A small segmentation model, trained from scratch.
Model: 4.26M parameters, 64-pixel images, arch resmlp, norm layernorm, activation gelu, moe expert_choice, num experts 8, patch size [8, 8], layers 14, width 192.
Training: muon at rate 0.0039, 9500 steps, batches of 128.
Data: trained on Sentinel-2 satellite tiles (TerraMesh), 145000 training examples, 8.4 epochs.
Rows from expert 1 of block 8, named by matrix and row number. Rows with one number belong to one neuron. Each number is 500 + 40 x the weight over its row's rms, rounded and kept within 0 to 999. All counts start at 0. Numbers have three digits each. After the name is the row's rms in percent of the matrix's.
# up: expert up (model.blocks.8.mlp.up, 8x96x192), inputs 0-63
# down: expert down (model.blocks.8.mlp.down, 8x192x96, transposed), outputs 0-63
up.34 098:499581466500475496479542518414405511522455582488598492524460498480528495496517455472503564512468456520400521554480505544517441500441521527466502435560523475515437477487512504516510536424499465
down.34 093:456488501589526452535450486503535504508507490542493437543524536508460516528433532520489489488520559471523427482436576484520536515567485429498496497520493467481447552403527547485578473498508471
up.35 094:551498537533529482499527513576508484483506495429453530425507458553534453480398470530479445515605470504490530498465489474523491512460491540553553530472516528470488452552470517516523545526478505
down.35 101:533488522511484586531450537461516510500479484587503413601479449542499495504496518497506586472448477443576438474464457501465521454554539443525468472467544522497489464459516512500474561480486496
up.36 098:517481543441480547506523506500463468526473477523509543569495507533518578532533559524513534501501526473491519506510440511573526491479495432512528583523439466498509461479525497547512522472467490
down.36 098:510508472513543502507503500492516511428523543531440416569509498577545417460425512473497517458490467544558480588533540528401508457493518474505494441483516519539472484487456532533485502437559513
up.37 099:465492514512546509484452556462479516478544479487469409493601549512458494575513542482483529441509475486544496437535500441513409455469533553471449439460551581534511474495510549510485520558563465
down.37 106:481532472442500568527576546531489503482491532522543608540472464549540532519474520528541534573538423407465551492498482534546538555508513487492482571529470507551443451492547406497522504503490473
up.38 098:489470591498524514521473443499470492481528496560509526523554523406523533461437505525517444529539472476493545446462486503519487504494503469534512492532381541471435492500519543486493532495576420
down.38 101:431523524488477511531427538578581468571444543448446493468598559477512507475514462491463496485439451591527437519519514515518489481538560449536502557498533449450476466473501503554457478508482530
up.39 099:503464476430530493436448508527449464524497490470479520472517533517552535448439567497483451515503440495538525508545499505565523558489503499511513525523467442549468494502525445396447519533444550
down.39 097:412510603560545506523527453485488526520535563515498515456552551459453501482466477555449492562473485480516558510475433509425462516471466517528544553444570494466504445536518500482547477521507569
up.40 088:559499493558511569458445504552563478476426434466534480527423452504464498449535504520462534524535534558484503505550459522496423448499505488523481435490461553502469482488478507451449449438461528
down.40 100:463499534471437474433448454497488515597492496481431471528483477534518468473579465532461546564477390531501564468470548449496488533455496441557515478520558488452519546456528511447523503584563506
up.41 100:422473509465513517473540484573507497461504459486495445577496461430417504502530509490439515517499542407509504557474519482487474476555495427501553500494490525534526468513562563492486583477490500
down.41 105:586492578602473478550486597549592425496468471522431502465465517545583508518526520478441483465479475529492468494570408478521418541462547510492417471531490509479525465479443494508525401518497513
up.42 107:511532505536535476554482529510475498542530480566519501468502435476539434460456529455518583457505492494528439525470454503451488553468550548524424564510521480481469520497531534545443522497511524
down.42 106:480500425505495472469544474475496542522444474492555514479479511494482522450510436454495470563512502560489520538494546542505455574441486437459524535435527500527464538416530459478476520488455550
up.43 097:513487480540498444456477548532521470506553466450501519492462574506487503493446510538517532491483572498490478545506494504510508520555517569459413580421499496564495464525530565550512544480532507
down.43 106:560532543400445553508593519537435566445451536560487444460556513475504538518449429473555441456450452463465504534528578546495500519477496479460562477499495489491538474488502432423503475494539452
up.44 098:516532609482494586513494477492475491498478546436443540569494522433507466441511525487502456481539529541449503544528498480507539494526515486529537514528531448438477663559527521520564448497512461
down.44 094:543460486539487393521514499440489497549523555480461513554533532499471446529513424498472458531564419572537552509488431481513549555548587505460477537544504435416507505515497454485429505502456509
up.45 096:539489440519450498480507492573486473490513560528473505456508471481423456514546448567496532528504493580491523476441540540487404465627542508526484436491516526459501594597552556491528534497562482
down.45 106:525509459452468501527520510587458486492470455526504484575530501447493514516493445502497435543458446433515518439649530512499506474523455491404543522479494528510545480505547437521549573467498524
up.46 118:520470480497512472488445499436515504548465536457515446535411519536481466562488494571546449438535510489469460495516418480500530557489556433510526379546444503544553518420525459533542488499555516
down.46 104:453512482592521419517485468480462482471477460550462506500496442474535540460530569442460506542571612489484447501492611458461404509443513527452510533515487512494482491529485506477438536525457518
up.47 102:516544386540484549466614556488468600450476532453497534503524508505537517495457553559479548523469539507509483546506539495464523457488517445536548486511555484389479467497549447529545478512457519
down.47 097:415489496477528480480453528546583452512592454525479511515464471523436518549539567425539521442436461478550501444451536477515520443514456526489504494524477544527548509434445540490539498491488440
up.48 105:492541526436475484493531490672435518485496441474561507569494509502507536492617553482503490560573549485447523482495512511453520450483532404472495495554519436499506458448510526503548613512453483
down.48 114:567495470544510578498507443450550461482464500471473534471580554540511465549467478474485522472401518516465490524503564489537504487523518480612418502499409507446506538438422516562520464526550472
up.49 103:482485494434500516571468512440433493460491468484512414448566494486526450503517537426510508491556477570532421495473554499502370522483468492544494518494493493463527501449450562529433534516454527
down.49 117:538466498517454545466552523576498524487518499412506506471530544492479519502514475509541488520491504439491551483466541552491595488456528429499485520485568494537505462576442480482440526489546533
up.50 102:469480493444519514454501444566406523516487514499446523538479432481569522474475517534489563489598517610488407472493517499467473558543509523466458486527466469498463649490477488499483397501497541
down.50 093:551537546467515492457473525483483506522483469515508520446447543463416501476474422534400412510511497453486614558502547530554471483456497513485546469537468504559506518498415508404417432467466540
up.51 107:459458446527526516543503461576458438459505551539507547410582457533551495547518527510522515506478519495545446474444462581477411541450480487512463545453413545517516618522522470537498516440564494
down.51 092:492527528473511461495470562452506502536553549452578553580487509458531496491479473504475503530522558469515492462580494424511487486491525443461507491490460492505477544479485482615493524493606477
up.52 114:500400452603472471571438479466489477479486501469501444538468496521494508484514564497541483484496485486481458438475500503457543516469524483471521489499542518591471510569546449518506407516510474
down.52 100:516533529413528501489491522534516458538497514519420502500485503369486621492556476530514498517431534534539546551511476465539430529527467624502526525470448491555562502451485554478506441519499446
up.53 100:506478509524453491502470496493460442523511455539553509437421576547495460480562552526473507500604507458482537485548546593510455501467457479487521515495497492525554636537471521450518504516453483
down.53 104:485466513434529513513470524465518584528466495414487437581525500422470433510479505562566513507543456529536572519490470498524475554504512486476487531480510506430434552436471553513501577512510535
up.54 095:452536470520485509456468541621513492473480536529466432434453565515523527518427429490552502498515492536521487503418469479465493483519490438499509463423508491518489537530490572467540525517515521
down.54 099:536501498494459462522507517464467472481491549523500543516494379491492519486410627453422518542535456432460474517536515520524539479522534522492490572470474453532445476525580537520510478489501550
up.55 114:524489499423539468499481548553528477454473538578459500501533488550511478507405523542522512500557510515543501484523455493496520481477444522486506547481467526499546544497476506479612457479501454
down.55 110:535517504567540510453459500517499497501544465550523464447489501594556473501391417478480525530461431479510483495609516489500556486476498504508543418490533472481516458509541470528436573453535526
up.56 094:585528508515490482486510495580523465560563568526502536471429501516508526500533509522490498516551522512498562512460468495502486546474493574502511593455481495497519417475534501505465500523535477
down.56 104:515529463475526587499475503503480568482420455515447478561525467532476413559448467507539527487534450466410489481503493511548541477478523484439498423498460536568550467469465488499540463527488552
up.57 100:530521404479516456445481505551494507464523504506482468415500529487499557489545518495466487520464492489478533459519555489455446455482531514468530483516476479546513455487512503445475502482479499
down.57 094:498410537496548452522464484445435465534520439485489555528522542496488479539531475519423514576527466418460520470508500502491420420494505481471588492508463472481552627427447466448495515550532515
up.58 086:478507512495488475493510539494429526485415484466505458501445492551515500476562463443554510482542491469527395538448469490456428431467525463498538425482467526520500563431442578518529488473526495
down.58 098:529530536420475422498517511557523472519491452459483511542493477551491496467491558510469550569639506485501525426511484480531449524508521474515533593519423518588520472574500486474490515485483518
up.59 105:537507467582467482478518511639489547508483539470461461508503527427583535514537394557506446500461523488559488473499449528464531504458561553436519494438532482528546508499542508523464479538500529
down.59 112:528509492514516573526493530437557445429458470576470495450572494438500494483427506491537587527471527463470501498506530477560463455513465559505553465486503541466546490517523455469556423468577480
up.60 081:546558535518499435471505461449455494493512454506515534581509453523473451449473519551469512475560512471503543462451490442467564417498545555573487511542510564497483501503527503420467557480499449
down.60 084:427525494563538481523441520526462428499560447494466489455483534551537505504479527386474471524493448475478549478513580460513487484451540491460514500514520545460521456482474516434539409453461523
up.61 106:532486438529523486499460529497526465546472493517519546443401524496506464523496439594526469526535511526507507545536437509419406474529502479528489480584468479533578507406439527503498582499533527
down.61 090:490510486393550532525478484560529511508517544474498388477564470520469456502483529430544543512521515521544524489529476461482493526463488485462550449479485516524438467591529550520444528427506534
up.62 099:549542463475553498466433542511520482476514462487520511507511479448495515453475465578471480511451457414474480517492543472531526488534502508493605503438441464480484540545588479544494544553492529
down.62 105:537543487514567502487532468447453515532574577554462524440527488455460492557506463449419494450469518481462486433544445528517522521585468502443443525471529501503517459397489506442542406417507479
up.63 087:498450485477507570516540456543502559516485502555456625505482452545547492528497522496458512532519510455448489482470501412474517493557479470488511467483659556533471491531515514516492548514445520
down.63 095:586524526534521563521489494532520441561494431505497430521499504492483457520498488426510510508555440495531450535517473600581514445402504471438466523460414491507525587448493475471470472549540565
up.64 085:571499501484530547508518497634536504458453481548547541522480484435512512527461481481522495495447442508475497520532614450502508541500527523508541559525590427464466475480514581445509558426490543
down.64 095:514413473505458485427502475393504511551499455545560509511473455577538499496505461661465505488482561508527516569552411490457538532479511395482508542463539493471459502495522510500505541514471433
up.65 094:498426515489534544481517458531508495469401489482492508596485501453393489432555471398466462468531504528484479444486497455518492545517504488520456516504458528539516483441547511545561484545522481
down.65 096:499489475508450462525412458482521464470524476468542533479496527583606546487515432481507468500527555483579458489442524469526495526521518451542527492601495462497556484478521469457467486547537560
up.66 120:386506494453412532450521452503534449484506537452438472495509510432448565454484527469460503507498467496505530500480543563587500449469383486477526427395498541464509508478510518417522501538471468
down.66 111:539506541469538514511498534456463565542516487484499514447469488538487463458437413440491448528496572604446494591531473533471510576478526520494480579529529493547479429543511509527485522499477531
up.67 101:499518483441526515451488446465423493523492532487418553571475485514491513485449511492476532535564461579504513477490451507523522503466525475462541501518520516484446606523563482554523519493515478
down.67 104:463514533501433411559496517597548482594552555456556585355543530444497483465507494467473513477450492462464538497464488527564546507567465479487508482539443529492488436549484489527486447454519528
up.68 118:450567443460538495487468535512451474490492557559500496436543398516526502483531518391451578540529532493477543455472549506461437525448489527460504546467540593526525487642527479534434500487459486
down.68 117:503486464552549437484447542505523510497499400482557465533553490525480475526510429543564522468482535555534475498476522509422474508500487456464485473479494506572541529418518521595465576477511521
up.69 099:506447498554520514539480532544478460527515416480494498512582462528534527528485454525427481528508489510511545491382429474489543557482535495533523596535487517480497527452555475551468576429568528
down.69 098:387547538481464470500488533515404504551455564468476520494481460529493493520531459551515520494475485516468448505542534480480487462532491540493490487498460494516541457479494598508479490500530540
up.70 090:492476546516490525507463464407478465527533507569446516412507504486531528433512508518556464558497479426496468485477468491486439456511494452485502426520464528534395438539507486537517434439452478
down.70 096:544472486463513505461489473528548488504504561457466547631440482481515520468637495526527535533503542542465420537436494472506473490489555504475485458500550500467496524510503503371544505551469498
up.71 084:473498472454514507414437522411388457437463516485491480586520554601521463545481374490471503547533511507504499491493504508461531470510529478499523552485462446563499425516545463550511551486535489
down.71 089:505546521524499496468455479579511502557528421491564525457489516491550477461473472495491497464446482493493469468541479462519472515525497461520572489468571517552539542557452528453521485468459532
up.72 087:475522482464447530478521439449549508538517467428565551526439527513535555510464511528477485539484475471482522425528507502540573566507569517472498553459496489471494467589492525473489527511444479
down.72 087:447519506524602540543540496585467486436460605452501477463436465489472479541501435524489521461574533460555467580473527557434490531453489533516542413475470491544612472412501493497482498477541531
up.73 105:466516460530519521496440506556488474498519488477492485406463414477545507511511532392514487517543546531495433538481451527462445594508523466479512559494486516531479681565492523539433473479505505
down.73 095:472537489493548488439492484433556519578496563457546476492473495427437541438505469503518421482468537530497533473441560504529547482558493504509452536461509490488541424505514524547462523504516565
up.74 103:516522483518540532509460568582503506489530594547447554481504487539578460512482432476528419479515624514477465530471446473397487479525465508457490582498561535554539454467485537522460528503532532
down.74 094:454503516519472513496520485470460447441492477508494444442536495531545445524462552522410488525540479564485460570503471490551575475517475520527491461435396524497518445601535457550520534545524485
up.75 101:486476484467562557466493545513462538483519560535444490499566539512536498511494429398491553523578525544449588497516533519480509439471468594450537534455513484482447504587525453534495563501486497
down.75 098:499477478550510512459477460442517544508492441457497493454566499497465468533526471546473470508520500511515455559460452512472511505523510450449426504541452518554486434508470486538468506496530504
up.76 099:554433523426486492518509466532486475450475485526506523364488543445490530559565526567525455481560518473495412469470538534479565539569502583544415469481475496541562468438451459474496516533497487
down.76 095:454518512534526542524453506468491567550485455458502508527517571459447489508599520440492509490556510546486518524448488515511442436481499459482521487604458576488530511387452509476509480523495543
up.77 095:487545510509515530548461422476445458495531450490523502483472476496522533499566496503485413533455517426441444543545547485518464536511517539592478457444486443495484501499567538519483589617501493
down.77 099:589472532437515521489465463561460478565510519496464491614535576482509477509542489507587398526511503465447528437487467511534560484553475430513448501500501511552528460557513472422550417538463557
up.78 082:477478498606502473464467440537507476480472554435595545481498514498464530493508496536516594534531540478487457445516441504472521502538531478522435498494486497501484467552555454555537506523463518
down.78 090:557484475556468523548535447608524475475483496562463523501534524482467539503527524494527464472532474470497500451490485503532487472500514495510478502476409474548403475532453443433496464531457451
up.79 106:550566462508504520405508497518567587521446453559566523467472489519442475465473512448445513529492511471489501492496522517492488520523452545481552536570453511516532558505505479461511583511490505
down.79 093:461562463452519455533510515473489432502573476472439522544538487513542498534564438484427461481508492483502528501459463558455548537496511535519558453520495492468505490487553539522452482512540436