A small segmentation model, trained from scratch: patch size [8, 8].
Rows from expert 0 of block 4, named by matrix and row number. Rows with one number belong to one neuron. Each number is 128 + 32 x the weight over the matrix's rms, rounded and kept within 0 to 255. All counts start at 0. Numbers have three digits each.
# up: expert up (model.blocks.4.mlp.up, 8x96x192), inputs 64-127
# down: expert down (model.blocks.4.mlp.down, 8x192x96, transposed), outputs 64-127
up.31:089122140112071090171134147114128114120120141122134139168102124126179155128113151160123089104128141125123131146104144147057159101142113122138108087176148126121111109132049100087139103117106135
down.31:143123067153101142134174149094132034043192147153140104125081137151098107121111173093112119173112117104112126138055105141127157115151142141138109147110108139107138159138102123112166111125162145
up.32:157074099117113147168102111097108102149101110107124106119123135133150112073151078128146077146150119172141032142139104099181169129164117107111145128130071072097114144173120117106098126109098125
down.32:093135060155103169105130141118127087109127149095154143107174133135170123106063141102166139065158065155123102161141145157115112085139119147121168108131102181085136105101140144137110109074199128
up.33:100110180134128184126138125121147171076185143035149081158162129094133136166132150132110113126124118176112126114098148110167090096096087154165114154145121154146115130087151173131131124162143150
down.33:153111127117110123130113101180110168123131122147170147178104110156106128142108134194166147132140127077102108127136134135134138146145148152065134134138115120146116190144087150124114139104164152
up.34:101146084165129157116198116124066160124163164147075147095145237124120142079082108116144173152130068135117129131128134117107122207137144100160108120105157204133153129073144132126149169191101150
down.34:182041132099112150097127118130098107079182150146155086056056145147146139086122189132126174107175133119162146148166102160092111183149079126066159139125184145174181150070180117170094130135124162
up.35:122069123121160141144126071160177111084139141123092113145115129110099149148121157134130166133139150130123117167108125139110137105123100142121164142105104115152066144133178142074145114155153163
down.35:120137128139140094125136162143126124117132114123158104125091104123155105176097145095167135135136127132140118136132162139110111140150092134173183157127190173064074142112112115141168124136110100
up.36:086127130148159091170120099102135118113188116108174163141106169061120143120131174119127139113106137130186150138123182077114117121190108071139115138139170183156147145171154129137136199126107086
down.36:057152158075136089119111158144142147128099142159112126132116142141135108108108165139087043163151104093177140118231101154139129156115123120153132185150120150101100134127140177078158133130095127
up.37:176138191094141136125096099151080134115128072132091118118120156119147137125054136151159094117091106180094116160133083158127161087134135160106106128123138161143164132129143158107097126148143101
down.37:110119115158111173074145099118136109161114176092084113149160144144122157110117101044103151149072117149085123174104105171140153204166117135161113188134143171122145146093151157103098166079199166
up.38:095091102097189080100082070116095133096071164041141097173121138181092154137145120151086155153160108167079177143109157109143147095150117149106099132115121156137120145127142142130142155176158115
down.38:088106161080199102102087113133180117111137093148137096121139143121149077114117067102114113079117157089088134202185111108106122111128153165120136141095135111127156161157156118095122055148128067
up.39:135111145085128184109069179111132136156191094106152110139117100075129099126130157165130116128108186157146141085149114128103120104164164095092081143128124122104047127090118099179118113127132134
down.39:161118083113162160147125152083255137169126129130092105146051095108158182078129078187173155130132150122159093127117124122143182069150077107150106066211119100065113096160132126129065167060105094
up.40:131104148145133099095205075142124186137147055122149176146129137132084100113116142168158098099143173143132098081125088162132151133127107157155028051125103101182124124157131184145108105139130147
down.40:106057090140114104159120153186099137139149122117119098119142127144181176121095153098121118104139132154131138079141115145156108063101153105157162101136117157108136119065097098152180137137102092
up.41:114155177157110168165119166130152110184118093128120103113160144067115198115098098150126102119086159143170123140159153165153103097118107130080168139101127092151096166049116103200131108111151092
down.41:061171085067104105136152169133115114101133130172119105136122035112136117082117151135186158120088152178125083161177082145150124132155106127147105132177093079129152078187124116125125098109113114
up.42:163162080148119113105135147079123103077162129139075176196089053132126173102141114156102090153064101158108065113143124118105157062109125111160116111165105135139094132159062155101043125114026165
down.42:146190095122170157117127106078064140107146152131095153150131046115178146159163132101138105122183100140205125093097146143100131069086115151081079056131116055143158114144115151143118142073156167
up.43:219092124142147194059081119157160138105166094155118092146176118113110113150138159168161175108172120113156143079084199125136103100134074172093137109132115126119215158094123082158116131125085139
down.43:125185132074140093180080111114081088189140158099133078135151172096137148109112134094193193160155147142157099155158153082101091197072136103145161156176079126141170116104120088079179184124144169
up.44:105113131098131131150124149097138090203147178091139148139117115147127133121142132169106103106151112093112130133136136127140133130134155124148093155122111131100121111149125165145141114103116166
down.44:141107136149109123141120177175106098153162174133124122137160101136071105110137126177109188139076076132135072162112140123185148092153082127128135096115155113095094109128181117186097131073123139
up.45:116110121164098078138155138175123146127103153131124132080154110180109090159082093115155143076125157105121127110117145127128088174137155151089126117127151118145212111111134135142126130150150108
down.45:181115132168158140164083119130045167054160143108147095150156130113101091168108111155138136128144130151095121067093175120124145123095155157161141105129146097146113084123161106121166141190174140
up.46:116124108102075075090117162145118171125139169091212148146139184099095089127139090138117190173117178105131157126149111128104101125161091106146175144114110099117102136158114166150113178158098126
down.46:127151098087141063164107097145149115146117104147142100118164124131164153103122114130106122172086161176141153131129157114160089153126110141068094075084159179110162103113152124105166129150089127
up.47:145118142110114129135123093137229161120113085133151119110129090089154164191199106132106115114132156121125131143140115124140103113178150144059062159103040124136108143145123099161100118148192169
down.47:140163098135172162144177138137127104113105135099082132168134144111125129145127072093197112152106115131116146118092124123136087155063131145155121095119182099085070101126140131148114068109078145
up.48:098101105112120114089199086129132136152124092090125143166096157127105119143125142088138076134132134069200193057082080126128141152166112061149104204128114119122131140119113141144160124130155149
down.48:097084170062127118182114093071118130120123042104140144133070129163132150148180119094120128099072200140184134109177122120166185108120074100132112098144142072170136179138113138155148117066086106
up.49:153112200105101178136160141176103102131118161167116111111138048129154088133120085121140170150092148132130164178137109124181089130122175130140117107137124140154170092105093126121128120134153092
down.49:105143121126126133125108136107088132083110105079155088119118176109132109144131154123136131168129163134183159131087161134170124110136112128130113126173140122110140072130168118122119149081156161
up.50:141155082146191077102125124149081090165073130078115159134154154120139124155150078155154151113107151164107102168139154150144104148126136103108134125093104112106086176121099111152095106146166090
down.50:160135108113096093159088130129132149128163135091091171118089156132103163080101097153150117118103096042136070108111092134124133122130136109155187162121126042162137104126125131104149134128139115
up.51:132099147083161081107247092146156125125135103121158175195123089172136113184109167102147172086105147104166120051149124109105113135074140180097157117107066131099151092139140172130119095143089157
down.51:095116130149115164192104114145093164173154110146119098133069081115118122141142101128107111102139118146125146101085171146110155130125153104096088077108144099101159167168093155117159129160166127
up.52:130140134146140156112105127103130115215133151118126189123113082105159111120116176122135152145094120121149105178141173152120132101171081204127101085141128152092148167081094148133115157064140093
down.52:060178092071079148168146102112109143151110132158071154197089138129145134132136117162151096092145120100164123140115122111131174078189118084057157117160113087145106129094124112084147164138150116
up.53:134109112109129116135103117075160112125095153134079082166102077146117179084108082066143132151156112213154140186093155216140062205186132141120138128117059124160130145071122106126105138167132099
down.53:128146118086111093130127139179047095151143190107170153072093150149073126121134103159105146091180113135161153130125121055131125076119182144075190113093169128105122138180153092162106104144092124
up.54:106086111108139157123062084184141110161158115167118104121070170120131156104137125144097102057167178126114130184147135160137137123125143144100112147137076194079178109152173107103188100161101099
down.54:111139144107157115107100150137147114122139148133104149111131160146093140115110058134160124172153135077144133158152132085092109160108112139153165105091153172106112156142133138101200145098141167
up.55:122141152172114111073123149163105138166161122127107177104179112116117151116142209149170071123191112129128087119151111121133183092155104177137090186146053166125146103133111135176166094168160113
down.55:057070107145192107134119135104139109104188085092118107121132155125168137154101073186065143122167161173153154136145164159169145154053091104113166125164159097168121115149157081102170147086139102
up.56:148095165196066217239090145137090118140162109142159119064146143119096054098151015189156126188104084116146045128162127064144167091164167191106127107114170082149186171155125138070121123134184156
down.56:159148123152119127157131100148161169141138125154083127092082092110117155154121095222133105158094037129120094143116118091069107086090147159068230170110166142059131140175122143102124108149176103
up.57:104148165158075099151110132093120126100122133102125107104148206093167119126117188138177104120129151091091114083102095128172069156161112124098136165161160138140146115074136130129097101139156099
down.57:111123108107084124112098092149149215096158092106146131110145123120120110129064106174146105145161163115140192108152163162138146077113118119166154117120130100142143109158112159117126100150172109
up.58:170166124134148141117151137128079139102063165110118067125161060172165099160133084101098096180184181127173131125073107123125092225104158086122044131193105072143050154135146132051036108148129129
down.58:180172139085167141139106146125066124101100149100115119120147140090131131136192105191119108094177085141098155156112112129105068151112080122121092130173184103077132150110141088210007173061061086
up.59:167148142143111178143156122026146145095138155096038105083145077177193094113160122124114101123084122169122124184174102118082139078122129052122169129150113155135117136130120120094047099109033132
down.59:105214117112169160170108153153064159106110165121066168108133098141188108094156124102121111125136090200147118114108151133072163097070108155151128099134157124094106125164084105111089080095131216
up.60:154121160145124117135127075081108202070135146100138108121149062187121127190153130210115130117158084142125136118063134103123112118132123098130118070158118096128112124152114139131128209165115096
down.60:145172164093129124150124154113098114149166188114161139127121135077141120123116176126115109108140168151094111118151170079120101146132172107106076150141116114139119107144122168149122128105114166
up.61:172105164168114116106134185152129158116096081173063115145173145113147171067159162169115062139144129092167147107168139100137131106117147119096096101093082161146133097174113103116155121184147151
down.61:120057158158099151103128125176177136093098088161094145092095155136165127157147030135171115089158095080107136117173123127095070170145121194174131113109147165071148132165183110091138119128112114
up.62:092078100126117092066129085138153146171083135082124128154108123091118128072180163162071105095095148109153058084140156145142140164222094107113117110129121118129116144090096166157145185115131156
down.62:140092067104145139155143137155148095095067121126089150119099111100150100088078123128092156138132151081196139132159156170123159167127127154058128080134206142133107139153142109155189125101109178
up.63:039068153174087168099119107086084178148147088092187111148140137114144120095094135127119106158043052095117147143201168129111099111096175162064149102118145085091112093170143147107150119193171177
down.63:103114152154151092125152122116138139163162152090123107067182109156167127170099041081127098157123153149114115080098143108117100118163174096168175091112107135170142077036114146078168166135150171
up.64:108147170139148144121160122119149156145133141142085179175140077181143102092149125157086152133136102121143154117096072172173109119118103078105157165086101132152106159087158105157085129154057164
down.64:086066166097088143085106091103106143113144130117190147151095175150110140107079162126141180160096115144139100102087173116111111141080120148153173151138156126155061133090099126109172141118088154
up.65:057085171106137085105125136163127113101142081120139154123085175160116103121102143109141140151142122132145102083119163109137149151097127117125162123043126146104112122162152138125171122148109142
down.65:093082124162136116119149107142147199086126079141126138099148166142045156070123134086161049171120110060121153146165199221161148173093185147126143177094168122139144165107126093118142099124097107
up.66:079111156115134159148229115116104107052120141114067167194123159165153099166164147111203155097150081175106100089084188150033088110099103196141156133130083124130066084138174089112168114096057086
down.66:114112121077086063105131129104185129099148131124169149188147129143135096116104144137142142108141098128144069111120099056088143126161140165136172116050145161163111131148129115116141106162141119
up.67:082112175118095153058145086116164093163114137146154166104140152120108097147128172177063101154108106109111144179093157143173139138139154157179142131131136110108182112125108136170119169139119136
down.67:135160112126090150159119120146161083127110132136091137183136100106176150128153227109093081116160160119146156174091128152147136104162136167125091088131139142138096096123101175151150099102120099
up.68:082114158123072111089153085123152131136068123086174143162153154118064048137152174104127097129150137147113109136098069105145128115181149089137113157035155121141108141142146094145120080150095152
down.68:092094116170096153131194153078121124118085134124186140122104104114177118091109197115138134124120101097134112170123153097099110118104171177087173112128141125118116105085092128156182062095119156
up.69:064120176183143072173122136131126078132114176168110165134129150132123134120116131124152142131089145105161118114139119114113132129088093092160111121101131105120058107112142141083148095117116113
down.69:129072069159111081131091114109117201122139126109153169132085088155062129174148233158154166122044159137100090127123172160164114166156159156146092159141138150154123155102136151146097109155186139
up.70:085104126127114133094113115080168146133064192169085127124132115172111151149144103118096100155164098129146105146184080134097124091121152066177093161130151114145092140155093150120097122118108137
down.70:151168135123100173114152120130062121099110105174139124145111170097119140164106173136119117124114138104182149067065223163142115156086100107130182104140120103124119134195136187129081110128132122
up.71:078132185105094097109136105116146101164088137075250081075128114151079149120145149171100082213178105137148087128070126117139107173136067178197153090144182061118224153107082139123107118099127081
down.71:178111097075166084106145160149179068144113146166148140149101090138124072211142241153102111136129157115140124118097119040075100036205123118090086123174137140079135132162092091203193131133136111
up.72:060095108156100125133138061189111164178099091060255108122177121154148130118110153139135123094177131083144118162124078187143122153141162111118091138103190178067205112143140111166203115121241116
down.72:107182082124136209199191161108115091151156155109114145158183029074159116166117143093171118139134094108165131128141137109103211116111061148098178012088135109255125094171080133119102010034148206
up.73:203125102109130157136150219095148068134144106164153129093199129125136093139106101102109138106169138129127160091104103126092146142173124130171163130011115123113159103088105148165109174149188132
down.73:092156115177125137102107110143057097122084154197164176079129131150085105147120025081178145116160151112165117071129145095109162093121199143137098061131156097129157119145105086133173191095143123
up.74:018083128110136093156145160098111168174141130089113166088133083186123132141139121067165150180115127150071118129107100142185132157112146092175144099082119105100207104124109163119134107168073168
down.74:096148176209143126102170156139097146117096108152188145102164102114091103146142129114133101109145129103113208207107137147130113124114147127093095161162013068099110130139113123145135128172148028
up.75:112112105141169108144095106174084124125117112065120091115165122122159065091162127124168185148106114150097065155191103148110128091106148099083103166140137161108146142120118148146112136109090150
down.75:101128149129169121142167093126094155169128087156105132101153150108125131075113133079121165116094139144150111115152080143163129168078081092160132097098151130156125078095144116105119117093182181
up.76:094075182122157115068255121126125123117130092127161105135149097227117135121102188102155127133194135101139112104131121158084126100077124111116131127197124133096176096118156140140170136147065126
down.76:140138117099127126172125166164167109129111065157142186124052143114077132129121115163102118043097114129140140047113128157109117126156146136107151224158198161136081127133115127131112111106117074
up.77:103102077082147119178083098127125133142104064148179107165119157104139089149119102166118172125148177099184182190128071121088131086147140124198163155170176119068128186179094057119163138154127155
down.77:061108202134138167250138135145111133121112138165083083169077137132151135150127143134123156127179169139132145096155067124066101128122097126127111152158159132104133177129108130060125149095105057